A small image captioner, trained from scratch: encoder arch mobilenet_v2, 10.7 epochs.
Rows from block 2 of the text decoder, named by matrix and row number. Rows with one number belong to one neuron. Each number is 500 + 40 x the weight over the matrix's rms, rounded and kept within 0 to 999. All counts start at 0. Numbers have three digits each.
# fc1: MLP up (decoder.blocks.2.mlp.fc1.weight, 768x256), inputs 52-103
# fc2: MLP down (decoder.blocks.2.mlp.fc2.weight, 256x768, transposed), outputs 52-103
fc1.9:476481534518531539518397494464483443506460477446518511521428469526439486492451518441439485458503558456553447510531510488495496474455522507387450546408485488
fc2.9:591522513458439501563488455579483540558483498532543482638528538456534523460516485510461516498493489568452537501519391467486531471490584434419439539512578480
fc1.10:588524459522499592559474497497511528481549561498571504554452536522499519513564535512526517580516457462435514529495538501390506536449489551512573536480464435
fc2.10:426444548568532501483506492477507456466409421546537468468513440495543524544498517478443519475497567542574489478458527512472504491561487506548543486467576502
fc1.11:552506542448482466463473493564465585532471537481426520497415470469427547480488513493498507552534423444475477495523437600541385451510592448530534543471465532
fc2.11:502473505532512494473596477503497448461471537537522477470545511482572515477486522513444541447476506440592515550493502501472490420541554480505537508431516581
fc1.12:455532485496442506530468566526512474519506465537550454559484464493454566451514576495537606536530479587473470416466503499482474476489541544491516498537529518
fc2.12:483605476457535524527564499524468509528506466468492487527531519432528513443497524419494545488473547483448588542499469526514594474471566528506501546490501440
fc1.13:431529543449490539470536413496453484522504398511536496577501524522453504494457516490474568498510450495511394508418551428520471513488484529509575438463418465
fc2.13:447482569506495517489539531543509464472475597539527551603523553501496546430512477484518493498463537405508471492484475465475493484428516524465544501490531485
fc1.14:464392527465519555562462543445599542433493453478548433455462434472502454490447540557475542480541457502483473515433528485505506448444528523541567525553538566
fc2.14:495517476499520479497521548510488449519531472552487450532561460514506505446544498536498459489485479474497481504498507549561511434468551551542514560538489485
fc1.15:539436535448393535473514489544478498533462482497479516548473459509480489521528507463473489515490492425496482521481552523408497477504586499527519462550553536
fc2.15:552545491515532461539414509497528482480494539546532467480502494487600420442453455509490532543506520523516593523486562397554476437554510449429454473426494510
fc1.16:490516432545528501553465544518460500514468513456449520498448452507430557499536492504462558548520481507513501561475511478475486449445413473500525525514482481
fc2.16:509534468459544457477518448476492412527513488483434489542429471517532498482503522521522571489538515481540487435541510508544500514528478452509481478501528429
fc1.17:466519402556471541502428506463522536551442449481464558475500481553474483535479509462488559565500530470520546560485528492471531494477418507497525462552511537
fc2.17:493522475528501567407512523555494492500481484522482550503398503524535438369514548466475574494517503429456480498443470494492533522500518559512445525500512483
fc1.18:470540526494481495468477491448520502452460460568470465556488436614534484485429486470537550491464471536487447482503499489491553460463539425487484499512428477
fc2.18:492568526453491397505517441502510450490560514519446538438493418544421489445523444488537496480516501429605490512550539550475503466519497576503465536497432477
fc1.19:438471509507409578572414479486469467540558547496462505484466519485463488493515516513514534450545412562517457455459434441501452493552475523491501549508483536
fc2.19:490489477502504467470483483541474438540462512457508574552494515589439498514478405449485534495459520543506561468528486512453516516543524525463503503481458579
fc1.20:441525535452561513542504433409457505396491432506465506483548487458468466493479471541487510558519464515570475444474488531506564441507414475543419517532494540
fc2.20:519477496524529519547478539496523498476563451468498534488500416473537537495449522516493416443510515488502428555526481480430494507498499564402470453468464553
fc1.21:489436528486451445575569506461545533530407516498484502546431500410422492468468510460424487561434534543495468530477544583506562500503489403480433505542438503
fc2.21:506440412471498523479478526563531388503524441471485556471409586428391531529517507604510474467463486422487509457483464567546450434499442450498486436555529512
fc1.22:483501508436458472455518532460558528436452459457521482531483491534535515513586504499505448485504457412474449481499486486509552478518462517534519421520510484
fc2.22:515487544499511519552455461541481488487477491557515545457578519535522483522490509542504528543499521485528471463535531448461510486458437544505434438504495500
fc1.23:501516537444436496571455521492541461449559445516458481444567448506477460469387501517460507450402528460543400420468542532448514471453419508500581506451548518
fc2.23:446494500434499491515513507415520453476524535558517528541515575474472508511550549554496456539518472493529488465545465525518511509495561464558524464533433581
fc1.24:473563417500495441501545510450501544442534547480458530420507489479531435447471506571508495492468554450433427468494538524484507477470479442467526496481482476
fc2.24:452434541524505520563485573520515465532595489522486502511493537490505509542465434488496529509476488468499549498500431556489480567476577520485525511510502470
fc1.25:445500460459460466572536517510425498554464447528574429486468514480541458541547483486491503452448423477521539509553529504549522493426475508495506491480491492
fc2.25:487434520570405420481444509456538490471534495484511464454598524541482527454465594494536540494552523483448484467503451391525534488466566571508520504443514399
fc1.26:527546562403534518512470529446481507475496559475447500507469498475509532540478514443411481444487425451490497492517518508490506521549464449448435550529446450
fc2.26:497533473439501488491499520561535488558483475542539468488499535516539603535443464467495455499467489507524519495469506530524512516536519529589424565499469487
fc1.27:450525451506517469470540492465436511410493468476463455444516471447489448500397575467533474559517476515430551440536496497503500417501491525490526475480470533
fc2.27:543450439533487575497563507483480492496574485528519502539463511495474447540435443498467504525551554487519471506465511511491472488491512459506439499475498538
fc1.28:500499514484495570564542519471427523531465537486537556438531425458513507554475441437419513481487530532568471533528486502560481558443541444508500517544551544
fc2.28:510453504548401609455512511542535478487497526520488492523497411528475529458500520569503557510407462501468572447485395473556482460524466551553479521521580579
fc1.29:548457498578492472472424472440523542448425472496539477448525475457448588452494449533496506407544522460467458514442430518504567468471534487532512498495534576
fc2.29:471466517514499490590510491523555493537522486504456522469470482443446456534495431497524469497452489481487512504542474435461514609541444537429479538463453480
fc1.30:515504496465516570492525504478529430554478499486420465415564446528511580486492458457518480529498582547487439445496492556449509513543437464547487514490493472
fc2.30:497506487552495476562475487541484525533502476483525462510535518481561505524470494471517513532472495546528475502572451593541536526535500464501517538521472522
fc1.31:518522460536519460643417554533544497487533458462501531476437505508543514566513444541549461481456483473458519447494463546473433510503506524491509415469500462
fc2.31:443477469416471544477500528418469570531508483505514509487506536513465441487551521479463560525502455546499514455422462417463478493417458499556446511504530447
fc1.32:585475452491457483509602464462517527416490510573496547440463490490480552516566465512451475478536515487510504494526539529568491532517527531530463532508501512
fc2.32:457490501463514506438481581481506531497518498553504449563509494512558470533497548561521506463514456487499452504450565514480530491545456572467524525543478483
fc1.33:447441403457468478477503382547524523476513438508429457506530483489414398499533489528489518424478469517502447502561523506547587462521489517463573517465478481
fc2.33:483502441430533494423521482504469474496447477503492521545492517494509499459534501470499491556533483519573405541485579515464512529487520472598516464521433515
fc1.34:481503494488456561476580440434491455466522513486477496584554508525588487471538554454584588569547514496477456463465442450441512446485552506441520481485450565
fc2.34:531491479453462524464493521483503435470542494471503461528483543456539490462459507488554528509538556507538572533508456488600458462486490455477458543434610423
fc1.35:491456468460531513507485539506537554557528468496551485515447474428529539463497508549465462427446487514457552489479470477537491454480455532472537414536437535
fc2.35:522447534487511561502515474389525504431527490510527483525546503527480490487466505497501475506487440480443547487451516474564457527516456451504501483448469518
fc1.36:492430549528519507470433487516505475542482546514476468382496491526426532545543388446505453451535459576534492491472505562565523529481470447464494602528544489
fc2.36:520466484496452480467589535418502488432475458502511520459508478548489549545489483532416478485440532491515458512484472444544471545540537564475501549473514499
fc1.37:473463452562547512474457465469419468539510447455558485499526500454452544545477477495475494518531570497451465553511505572512539516526478544508506498497596484
fc2.37:488429500509539468547495431531464508520504450502471548454537486455488447507466510498513444471478508450478496523500551412472525512510514477504500486528533452
fc1.38:516488587509532501567500467529492469592513452480474449481536604467510520486549488466498468454501604476508462547591488487517491527568433499516521515501528524
fc2.38:476511576561548554460519513483519503485566430458500467573559489541469387485480541540506537443532571526437491515497492479553506487512439505507405464502506505
fc1.39:580454501403421479523512494501443518456544472461478443525598515499490489360556594512483482459458507468531488449522521385462542519505456416524455512564480421
fc2.39:441563548528464536542541515508512428545551475550529490559478542498439540541536556491534544520468521564493510518513536554474493455499510484519379494518489500
fc1.40:484551531444468521496563474512471431519485474500481511540455489511436479570486556471436419491438526507527497460560525509505511502503530510486535499481520411
fc2.40:561515520553466537554500560502584474508478561543432510568479540466515534549503529532482496493497500490526499530488507422523481514517505506504485557537519479
fc1.41:537442449511470450527554452466497516525448462504472514526482478494544468472532432467512508475468496534492455461537468501488494507427495448449545514573466453
fc2.41:546519532502513475511454515438536505524517557553478507508477478508505503412472480488546483507482489561480460482544484523535532483562475539501508491482483488
fc1.42:550492470507491468498514598546524541497570494434479441445507504460589498419519531477511514486500572491509465472506562527485549514425473541447529550469526480
fc2.42:455520510497478552485517515555473490486466413465494511521462445481530509534511517512549553517470474520472502499539478497505470557511469485498504561481457474
fc1.43:428513520522527504489506522495442489501457511515523510526504528404414520450416507527549459525445566517547443547474462490537566485510521469533492566544520478
fc2.43:484564532466447526397485466500578476465492478486440531539486465544500552485487491535549531536432465467519575528505563504463512518552436513459377554505522533
fc1.44:409527545512497485525482490494505465488510476484538475473520539431452524421519491507573515484494525515540482452508574409489499462516513405458520466510493508
fc2.44:508457477529508548513461446493533453495489475448452519482482495506446461511462564514484498517568484488541522453508453499529532502507471436485538491525454485
fc1.45:509564475488514471514461487498481396547541463423506482426486450464527560419474488480469507500486472504476532506520523480446544485520569519469485429469481509
fc2.45:514557512465433512476528488564522566519534479512498385569435470498469529518490470446529507464543480539551493542494455542470524500498563615524475558479471536
fc1.46:520511441491543504529512493525540520535503479450510494570560503581487553531466420497468434453514469537515436460494515560528468482495510498463546481500486527
fc2.46:546529536527522537511465501502519486492517518474421509457480533497499455536460538496517553524578480531475559494467481480496526557515470451444426494466481475
fc1.47:496455431494461515454447578591460504493444526463498514504540539517442442534543439546511443464511417550541477419519476504426527502468523528564597567545494500
fc2.47:512509435499479521431453476408472519453551481460504568550544510477476503509416495470571527572476488419451464551460515518416524456520459475525482548480488533
fc1.48:435547538500459482503462545479520481474443547477536508572435472479508460443455450556480508443575445485539426487579505500462493478493487531489528530443493476
fc2.48:616496469479485530480533463486530522483521506547560559548518459455525494469538494499551503537520540498508525531562536463430585555492470540547505529532524537
fc1.49:486545506530552523535486457555531416506481439484546540457524516438566579524462511531454488445521461519597474505465485507528503473525594558526410514466479510
fc2.49:499480528587504485600451438535472580453519522594537421497497540483495496547537572536532517494560470492456437506506463472525554563530531496541493480429544528
fc1.50:502440516495565495521509453441539505574512458493493469530434534615521471409527546554474556520507449434445453504462454593519474518466518527498532518592433532
fc2.50:477501475449490503473515446386485569542476564476492458477418507429509495461456475521448457492476541486534540478470482477462511442471474472483551481553516432
fc1.51:416526496472553481447494450527498567485454495559528461493530409533576432511494543494434520475462572429497463454482441501448478471515480559414507532561505527
fc2.51:506451470472464479457504519490545601489482530493485518478486506523475605513499507481578495451472482550536499504522511453522425530489488565557480499495496488
fc1.52:519539502468533543453461480412529457537509452478544543514479532432502453511471459462381524463484486494492429540546544484485410463503497491464498516511450482
fc2.52:500563525429474541452484544427510569388452488524533441470487490526529488562500504488514467562497512528470526514502459564425513467465560477522489468517451455
fc1.53:487502503480467615477469476555494451581556430511475520505489449448481461484459553490552483523486468450562451471474489493462522473507507500497504508471521508
fc2.53:539529457579536482483472517515499508516508516547434437512515467488546445565535448477427526467520466552504505535563469487542569501530528504479484475524414411
fc1.54:447519539482499475499549515468518511538544467443486551458555461538471515489544535488452528483537486452415530468540458492482552503525463489420488470526517453
fc2.54:531564551426506514416545600511466480525490490616524548490470550535474601467480520510478491504449524493496500446455471455487514526522482510583549524417458509
fc1.55:489563467525542491534471439454449450499510452509537532478517535521532527534495430454495474523513483481458442510524581520506467451478480534458513597511477498
fc2.55:481459547488464518548488522534523521488584461458491491567552483503529558487566492487495512499505515493461492524419466495514462566440546545473465514453505544
fc1.56:484410466493452492557486554526450458489522569514544533458481458469495561509498525505539509521484458520512509545552604513424508523518492541498506498509439537
fc2.56:465486439502469509519606467470482467506572415502443429502456480497452440493509502487525551554469520488466529533476426505530549472522493466512471557534518474
fc1.57:477495554539488547512479513491570476544397526440491529480423529506505586515514548506517524528506488455479560449402476510460471545431515419499474410496540462
fc2.57:543451544576536556557544530518510464502425469488522495465527534466442499517514497463461510428532564470487498502471462509520500480419508450550496476492432497
fc1.58:507496425549465479505523594522484529509534488418512481464451469534463491506484501430553438614533405480505509480512502560471448528441500503568522455487501558
fc2.58:530433573452528474470474431495514527476511569540480489477523541502484495479483489533407510477488497528467554474511583466489541541457458548464602479511446530
fc1.59:550512492531442444513513440512516490408488536481462462546507518482460508543476505482482464509558511519511528499543480410454542512464460534568519491533499510
fc2.59:510483461442537487603492557529496508482518511465520498480501471510464506426509542519507417472503509551464467526516461478495527477521530475506527511520578491
fc1.60:457426537507510431418512517511477550534496467433538502504467460544533471493462532556531520527495381552467550590535476452521512464497539556513548458515427475
fc2.60:462513533495490476549510437509554528522450564437431458561459495492501472526466509426515503444471481537578499483464481539495550454516425505573510561598482529
fc1.61:538525457543539430521485490512521519563440489497456527539530542573530528572489490491464485498500463527513451503607504525562550417482536548482444469549491529
fc2.61:568480488506498485506532539519440489525479477501431471451528532545466463454396471481502474585523546445512471460461508512561469494452518491519494466534465478
fc1.62:455482442536477557545527546492540459527444506407452510524532474454504530506498521562416478506472485464566509486496581402522465501540488497538538471479509414
fc2.62:494534466487503490560514505568450506423450557485502464489552489598476552491502581535425419471496501440542510551498492457562565435616482465493535553467559492
fc1.63:450593513493485520480492573549494547447435487461462484456510515469474533467419550518494503491484488483538513512427483478486446475543562492535513423492491455
fc2.63:485507528516433481441511514492556491527500413498560484516493488475462525517576421547581439456482534513511492463501544504537563490488569505552467559513470547
fc1.64:471566558451428459532460470513498565542556476487470479479504458503499514492535505461419472492533518492516437496512425468444531535502407430468435560575454556
fc2.64:549529498481623532520480465486437524474522504492532458488525493516477517462430475513558500463500480486455466457520472484532581431523572431491460461570513491
fc1.65:516506564511473495481496486527435596527512418443572450487521521484548482450478519465547482464441530516419504494472486509513533497517484535479489462483475576
fc2.65:469541462517455456491526488470485504507441491480520424532495498537566479515518501533544472466518523498498493535500512484563501407469498477487479449512533490
fc1.66:468434487472536491540542525510534502537500564490458531453502558502509550420447544498525493517536506497503491457490459524469516513493489455493470521483497508
fc2.66:478535473503484513547474482576439504541482459429548459573576486493474502501518472537464473506530492527453427566547427497521576529467488546470532537549502479
fc1.67:549421522534447481566515499437535511466551526531485393574477444526456561424573507457429471499514500544501444553496443468556433484461489523516498490535525500
fc2.67:522570477516542485493473500481560580476449490501437585552528582498509522476556437477551527454472461518563480483536461518525478535475466500488442489469478502
fc1.68:459526438490498529501460479427524557469468449470485471561515516508569513516468507563577427503463502508433540462537478380429488503496444544489449530502477511
fc2.68:526516522516531495503501546511482556482492565479511509452519520517578487450516488524491457439502507496538525526487536461485501487564497502526441458514500493
fc1.69:534468562433501510503541542465505553475458485586486440504526550528446480532571473538443493471531491446491495491458489496513426472530460500493519469433477466
fc2.69:469496487461595475536500491518460526481542459554487496541510467477488506502569511445523514515482568493522584513490460585444459537518425482515402562479494477
fc1.70:392573435538532568420447535481483502461488442499547440449576549514507418480485481445495551540446501466549563505510562514429438527414539467464486481460599455
fc2.70:522455557569482435520505491521512474463508505504480517487548558564416460531533576528565445483563475526483525498537433506450518538452513446404515543547476433
fc1.71:415529463425529525503511592489524501544451517457476471505533514469547576511456573503486434574456521493454449473517523514464519490437503466476505583528505523
fc2.71:542518483487541470484517516505457481489468480530411555502519545494442563487518463426520509413486513491604537557531484472517568514565514487511502430589501520
fc1.72:488474534534559467474538477489488452514390516504457528497521573525454573568543566464496492537536506525489515500416490599488489588526474485529504491557460431
fc2.72:468485496512429442512525500550591508484491519503514484527433492528512550415478626526443548500535462492483494461476548539547507579499512562459479474528559488
fc1.73:466476482432503465459453507497544453519502433447462438538459518438494476522487542503513509491490459486500511555473563447422465505482474506478542585509497481
fc2.73:482473555503528513491509486498464564441544513537443473537522463444524390543493504496484493454464506461478506453466543460530457503569505518584494562473466480
fc1.74:540474510489477488458465519474526574404568424448505476585506553479381530552469527479536526495508482468430553482509473450450458508470510547480466512455446461
fc2.74:540443520488499497440541563637426474462527491527485484508463549423478535440448452442413456474494476491606423506467503467432501441506599549507462455536494487
fc1.75:490486515491514439462511473508466510467471504463373511499581483484474496529505526538470473451468538542565535506517488483490460553502406561503549394489483430
fc2.75:509523491506481526530506598491457578476552500590514518480564471541496500544558556424542444568448533486492505526487454517470548488522479513480470559509514553
fc1.76:569526551509432515447525459457474568499527457503465509502521484457542423509460577572492467539488430455508531484530518521482506535451448439546559538471511481
fc2.76:491503409435537537522471503486474556495506535478499503503527443506437465545462507505515497494517514493502516559501487462490529418489452552485442456480523550
fc1.77:537476471582514451483465476469537533467513554519464446504450545504485509525462519494545439496440560540492512522418582515474406497483519460507523514487518504
fc2.77:502474609423464528434406489550523498494508479540462519476460488470490512469503485484505508468503501509433530498496493519480463529498444498538503507558548494
fc1.78:459524538551481497442497489515483459514482422459487529549488446448449461520498552460478469422457459503468529456522483590520524484534551496468467492471476500
fc2.78:530549450606501473493553467448449536525528485448541381485433513530460507487573458467538557512543501524485518556502455462493522579512557519496534495484497501
fc1.79:546548526471536486468522488469470468508441457506526478537544529510530460480523438522467541448455493483480517489473458521579470531452565454524510504531477502
fc2.79:550509501423433461435488546543503530506468544473552511557465464504488514518542473524464525554452422516476472517562470439520467501557471493485503466467519431
fc1.80:501466476513506518459456434440471508447518516440452447449510491493499510535455461490485461485467480482503500501486495542580533519509468535573524508477418582
fc2.80:483514575444529515497463485464498531482513531566467456494476554549492446494520533538486570478455478511510469585447571539489512554576527503451419504508567446
fc1.81:517513486525452481469452478452451510496523464504531461444511564546444525450491466507489495506437428500541493485523533474507551488486440550474478525508509569
fc2.81:489534535469434406507464462542539466552501521484451514516433478482541491411517429499469522460504564529582500552506490494542456446598542544541475458491505480
fc1.82:527520518471529508507458498499445498514487495520574523592426454480433526497519547468502598542474504475528509532455461570459449404513478494496475542538599539
fc2.82:510519583515498442505467548441463519487551478500455500539517388494514477506520524469531542554573466502548448486523587536439518432496466550463501578564552501
fc1.83:578470502554517541464478514470440477458459475462458449508540473522435498502534562522536479538541472548474486458471513497490524494475536595500486455524483540
fc2.83:503510468531488474541475477477521445482492539494461475555513536443497500530530454523495481461469511498467451569571522497487510524468466438488461512498494465
fc1.84:448495459496552516456536510432475537514428497488505467465530535496510532512492501497545504552497496514476526441533518464463471496475481467446505552493504494
fc2.84:491470533514494510559552530437469491489512491466427562492589422504479493503522547488488470517523451538486453476487458462412507519534523457512493495441446469
fc1.85:523466523519553532486470469476468461468515555490400448543547514514495503431475581496490423467550516583510511481459468510441480509512447498477522547532477593
fc2.85:466493512526569504445583538458459417551499452522519525497521521454462497508518514469513506505491481513556502507529488569517512512527530530506517513495553465
fc1.86:407471539558393468541428475455468500505511482524480528532529569577491434442556588486543496424508526491468541510532526513569450475540489482498463484586449495
fc2.86:454555357510501564483541511523512526464529439442505476509479494506519488499497462559497456511459507531442356469469548446432478543452481525511576455465484425
fc1.87:474534538547496461457502519500452433454567472494480520492514479505494477500555482559486580531451471443508469518435525549423507455549505471543454551486459535
fc2.87:560536431521493518535522416539501509529405565466521545522517517472506567449594459450525474503530511488498467515538495524438514477455527551523451537469536450
fc1.88:490492509471412485423496484537507527482477456550534467456455493456479547512537532442487405537496491467523468526488517471498422489447425512405529519512509474
fc2.88:553465538511506524467523479506502572511536533518552346553545475451464520519499466519492504521493489545541438506531528441498488556456493492559546476470547527
fc1.89:457525473412534484548432445473475483494490497551490530468504457437433487415430457500511534448473604486459426530484481497420511437541538433484527489494551512
fc2.89:441490441505452512511510531513596478421559567523440510451509480488426511463506486506460479580531469457526490465466495461476476451487508519454475517451493483
fc1.90:492552496484502507447528514455457493442547561525468476542487471488517517547509498454392501485542472472560506483527446548482521534551450563510525445604524503
fc2.90:461495490466535444466495479611493507518429512479522490508353537494543528474465494538561535521535494536506499428495534500514483535440525483557490484503394458
fc1.91:481464502460551422537461499470463457495447433475525493510507504524525438427526483509464487485497503438509492503480546529575574439541452537433488505488503523
fc2.91:482563491488462521493517453561502527536530455516474527506491535489489465546485495529397505488578426444458416562524520487450478450456520566480474451544437507
fc1.92:513527520536428501533538453493497522550406426501559488499532513453492503468550575484458473484514464458500512487481486497508460528468445438528529452502439490
fc2.92:492503450440459441476545465517431490488408508508514495526458504511416467489500500512515479398461518495487494535482571472514526538505548417536453493533493485
fc1.93:472457507468475509459458472477537530534529559458511534472532514435489451605502509484459557532456500489482502527465498459577462499441505538481506472501498459
fc2.93:434511511515519438508480551496534523474527491536557538526379485521453541519379505482457553520520548436497492491466512535482529463451395539477476534466489471
fc1.94:545420485475499554571524548458429506524451470470486569504548459481430444563512490458504556521519559506569476433512472572450499580457461482484512494494487493
fc2.94:470495506507622532450474574486473519483556453507448503555514483455469469473504459502481509549441511539435485439540445453496441468421517468606515570547560511
fc1.95:475524505465526545469496533462503515494522466460491465555541502467475497494528448481540528496448500428545458503489501480515507473429464471494522570477456480
fc2.95:465509428523544493535441516505550476442422518469528433417502528495554408518462574546501499485501547500516583549494492471550563435533574496524500464492568561
fc1.96:501467506456487502464517554507484490488493489495577480469568557484466515387437499492493542507524501562490496486478487566487417433498496501512515460472539548
fc2.96:486535498480553535507487396493508490489484504458523444604546468503511450516494504484490558549505468493458492462489506525510491549460469463469473521504494474
fc1.97:521476487496452491516479581474462475447458502450480528466458527520530566548520503495453545475502554556485461516490565528568517507496511539553489521491416460
fc2.97:453496493548522469465437562533542485498550493478474538483440491456503519450466466423475484520473577513516486397393524473500456524490457486459489551520486490
fc1.98:465529483502464517518480533506538461520483455471502486504525426453453523488544488512565423500498517531512394452517488480568521451474440488512508463469505501
fc2.98:558452517579568565471482549552477512497516563534506507498505563513459495534465526522489517458471537529468482465548438498486489449412540478579433561524542469
fc1.99:511574554526535513468597543436541474483544503462490511502431541491440526457505512522533497436509533518497479463573564456486457480372495497503468523432496458
fc2.99:533466534474542474535485469565393432550518456405469509478503562579504476538532448519480465425565549473524612483503492484545476495484502578528460505485475520
fc1.100:514533428448539544562431469425491477551488444534539491495492424472462519496478527454469560495510527534538486498493509470473527479437514536568584475492521501
fc2.100:515464532536531499578526480570500495499532532510522498515543491491567494479512515517474488475469530469496525455474507541506456473530465500450492561525439560
fc1.101:461441545518502433443502463480475413481569490427538503453477506454510476500493516510503504494523476504516456562520544484514496535468494486506549537467439482
fc2.101:483538462535556446474561519593533448448531437482586522540452552549411426478520474539507503471518518550540485536531385499448530471468485497549511516455508492
fc1.102:483465521521528470438496474540467495504511521473456476505505478503489514528515491545586464564563469478562442478445508457517496516595459548490607466517468497
fc2.102:480477530536587536541554563553457543564507493549506541489501512520550479508529467460552455568503451503496557482531512528538536562502414495452494490453497446
fc1.103:547506539440489556534504497523479482427460469474528533500527539528489513460555508495492556464532434485496545482467610451504494490485507542444477458508466466
fc2.103:520481532459475507472513523582485570544425560459448432509435484536497419508485511563534508500529476485533526427544505534490515502568532448480428539559540452
fc1.104:461487490527462511495486540452387501531480523453570463547505464443462459492459467522461506474417586512469491465523511555514479595502566504508518528573459518
fc2.104:526479525531499541476491498516536499523515419447460561490507461552527480484501579489435530464513460527480577530555474548530458514550456538484442565479515528
fc1.105:494493497481436522514524550497411581417473521423508437407529533477458545521533463518589529449464473521509475479456486533466476464574513467486513574495442462
fc2.105:499534505530490501465547547541504502536459499464474409518408449454535526462589514501522504497524427445433511466468566512490504469569508454511546490505512393
fc1.106:527415575502498534515487467417473459507508522532563446493439535574436502498482525512474482421467486451504551458525462559472463462560529475526463477458448515
fc2.106:504489413513508581507490513472476521505486499508508523579486503550449585587628448471510468519474527535507564531530555542540492532459490498559446465534441468
fc1.107:515482517499497445548517490531460518486458398458583504498444464540532453487507500492508477518554498438497441490475529448555411526475502430491474489469458469
fc2.107:542383517484553521557499546510521524557445467595425407525527446522533510499428487495480458438530482527519456509563481460490458462469513499492489400484491512
fc1.108:445441479442435497460482513503503461529434409510498444534457491438474448438512561472507513477506492488445494459480455530405522440486511449547540491432462510
fc2.108:419498526504451481478416478468469478527449503529447475524527497518481474586480479448518495547452506507454504508489519466502477540593469547479411570505475472
fc1.109:521477518524504568471517459507527450511509543409473552492469520553467557520477499481438493504478471528574488559491555467589558534482409581520529525565445457
fc2.109:479479507511564512498479431532563487562492581503499514496482498490510432518457491522495505457438414562524582522533458458472500491484510472553436530512493525
fc1.110:515503500537511539515536484466465537482425490530500501487568495419589439500576496477460495450443547522526492451453549509492540532597522500491504439503516506
fc2.110:429574522526468542416520511497498484578529543531471448472430491556487514526519491522535448499504473497476499517512484463522512460574470467528496517464559480
fc1.111:520467466510528461515543501514425519475455481562517519496489499486477491503534495514507435464501463466505562418483542514535535519464487564530473477438497447
fc2.111:433461484433436525437504477464462539572479540543511510461451506473508408546526489469477542496550521490509485575529545502444582513468465530509588477544484485
fc1.112:501504542516459500618508489506503507481389532464459518493490538451496516480494563500516499472506475473453525521446588469438564493572515418507505487523527428
fc2.112:439474565504597494477523499481454534504613526506478551467565518452551474489540558526530523540510470504504547528463466517480456395510510516449488535534494513
fc1.113:479526501477501506534534466423523516533468471475528513494440440583491503585463471529520523492508503491499534488468523483544473535484439489535537454512549538
fc2.113:528464478542477504487535468463533495512481449529498487509512486498512427529487426515495487508468491521471471546536575508522472496487543514508530520486491567
fc1.114:564458463541456471485423474467524551520478427518459423545518516561531455522539535499497538515481524447387515438522494465515438517546453476504467581455499437
fc2.114:512537491475441438436470534440494450503457471537431529508549492455517548497516503506497492430562583476471523442531551489506521489513462533507512512487413490
fc1.115:513536535433479544469545465492546577503397512452584466486472438515499489525507517483440451532475492451502542563523522452488476516509481521547546513464504446
fc2.115:479498533505451532458556524447485431528510474512451538497449431554551440490492500501462483576536534416476505495448501457502581476496564531525503493522508542
fc1.116:494504552505464452443484500526634478560465481465562530494444524505468493479496532366462503474501432495495534448489491474424458539503560491501542591409480544
fc2.116:481482560566536485451522500532426553515458533545551563476535484512505471565385548428530501444478507502548474495470534544541509470460545517514539458514484431
fc1.117:507490530481515534492527540487551561484519529513462459480471495555545438487453515559489522482536455483503513466483627441531504532487568534552535506512544499
fc2.117:527435544500535526535532446471435547525523468491516478592523472433531468455486520506507541508481475576429468493509507553448471449430488473509466529485534531
fc1.118:483518453530475480536481505488486424552443458526482448530546453473497500476403449518435536444482415517467557486513558459458449545487503484501496438488500528
fc2.118:495545458446497474470514494589429560445474496483450508538519479539468520552505545512543443449432512527435503465497493518557467473466462541589548456522449555
fc1.119:479506557543487604555479524492475564504513453469416565497544480547531502518442475562465534438429546556528476421468471467516517530519502436459539487546539503
fc2.119:454479492421481471520513484501522475484431568498566509506552491465522477462456457501490414448419507465499490587543473523501487501478482511552408448489458503
fc1.120:434485482496491475529461534490523572551540447510449464536542584463466495444540419503492518486540575452529546493453480481482585520524436532563476498432432573
fc2.120:545528536492518508570516483530607498462456428500495385490511525543572482527424546532563492480470479429538496475511489459566522434461476517479490441550573523
fc1.121:474530511422456527467486519480480575433576427510466424560479504497477516464456515517565472379528559510493507411521460466459442516473489476601553542505537513
fc2.121:468446443514417463555511487525518490475523485533522474565539469468527508502509539432497510459441582492539488495504494523483436422459453558615473456528461470
fc1.122:462498484566475531524505514480463534405501464449515498514556476488543430523500462492472515497528551540532515457499520462458535565416512519539511500523506510
fc2.122:506483543510539446545498490528473557506496561500421501541466527521483500522513525463523590482525455491522513528489470500521536522544550410468499515514522459
fc1.123:501491442543456481512482527550524566522515534459505458442469529537468528553475615414402427514532446479447461463496542599480619423439457567595517440480464565
fc2.123:547510469549504495527549474498485574505450492403492502471529511514425453496513532460528546586406492454505475441438419508497481541532579476427493474512528506
fc1.124:455478463548544438503525571443513557519460457438500444539421568489506504468467533488461564534507530537501518552520467490474525516511451506440521493502539515
fc2.124:465437538488541496470442476524530454474467476501480471498483474498498522462529409441520483479480516471447526507438588472578469503512521481547474473482494506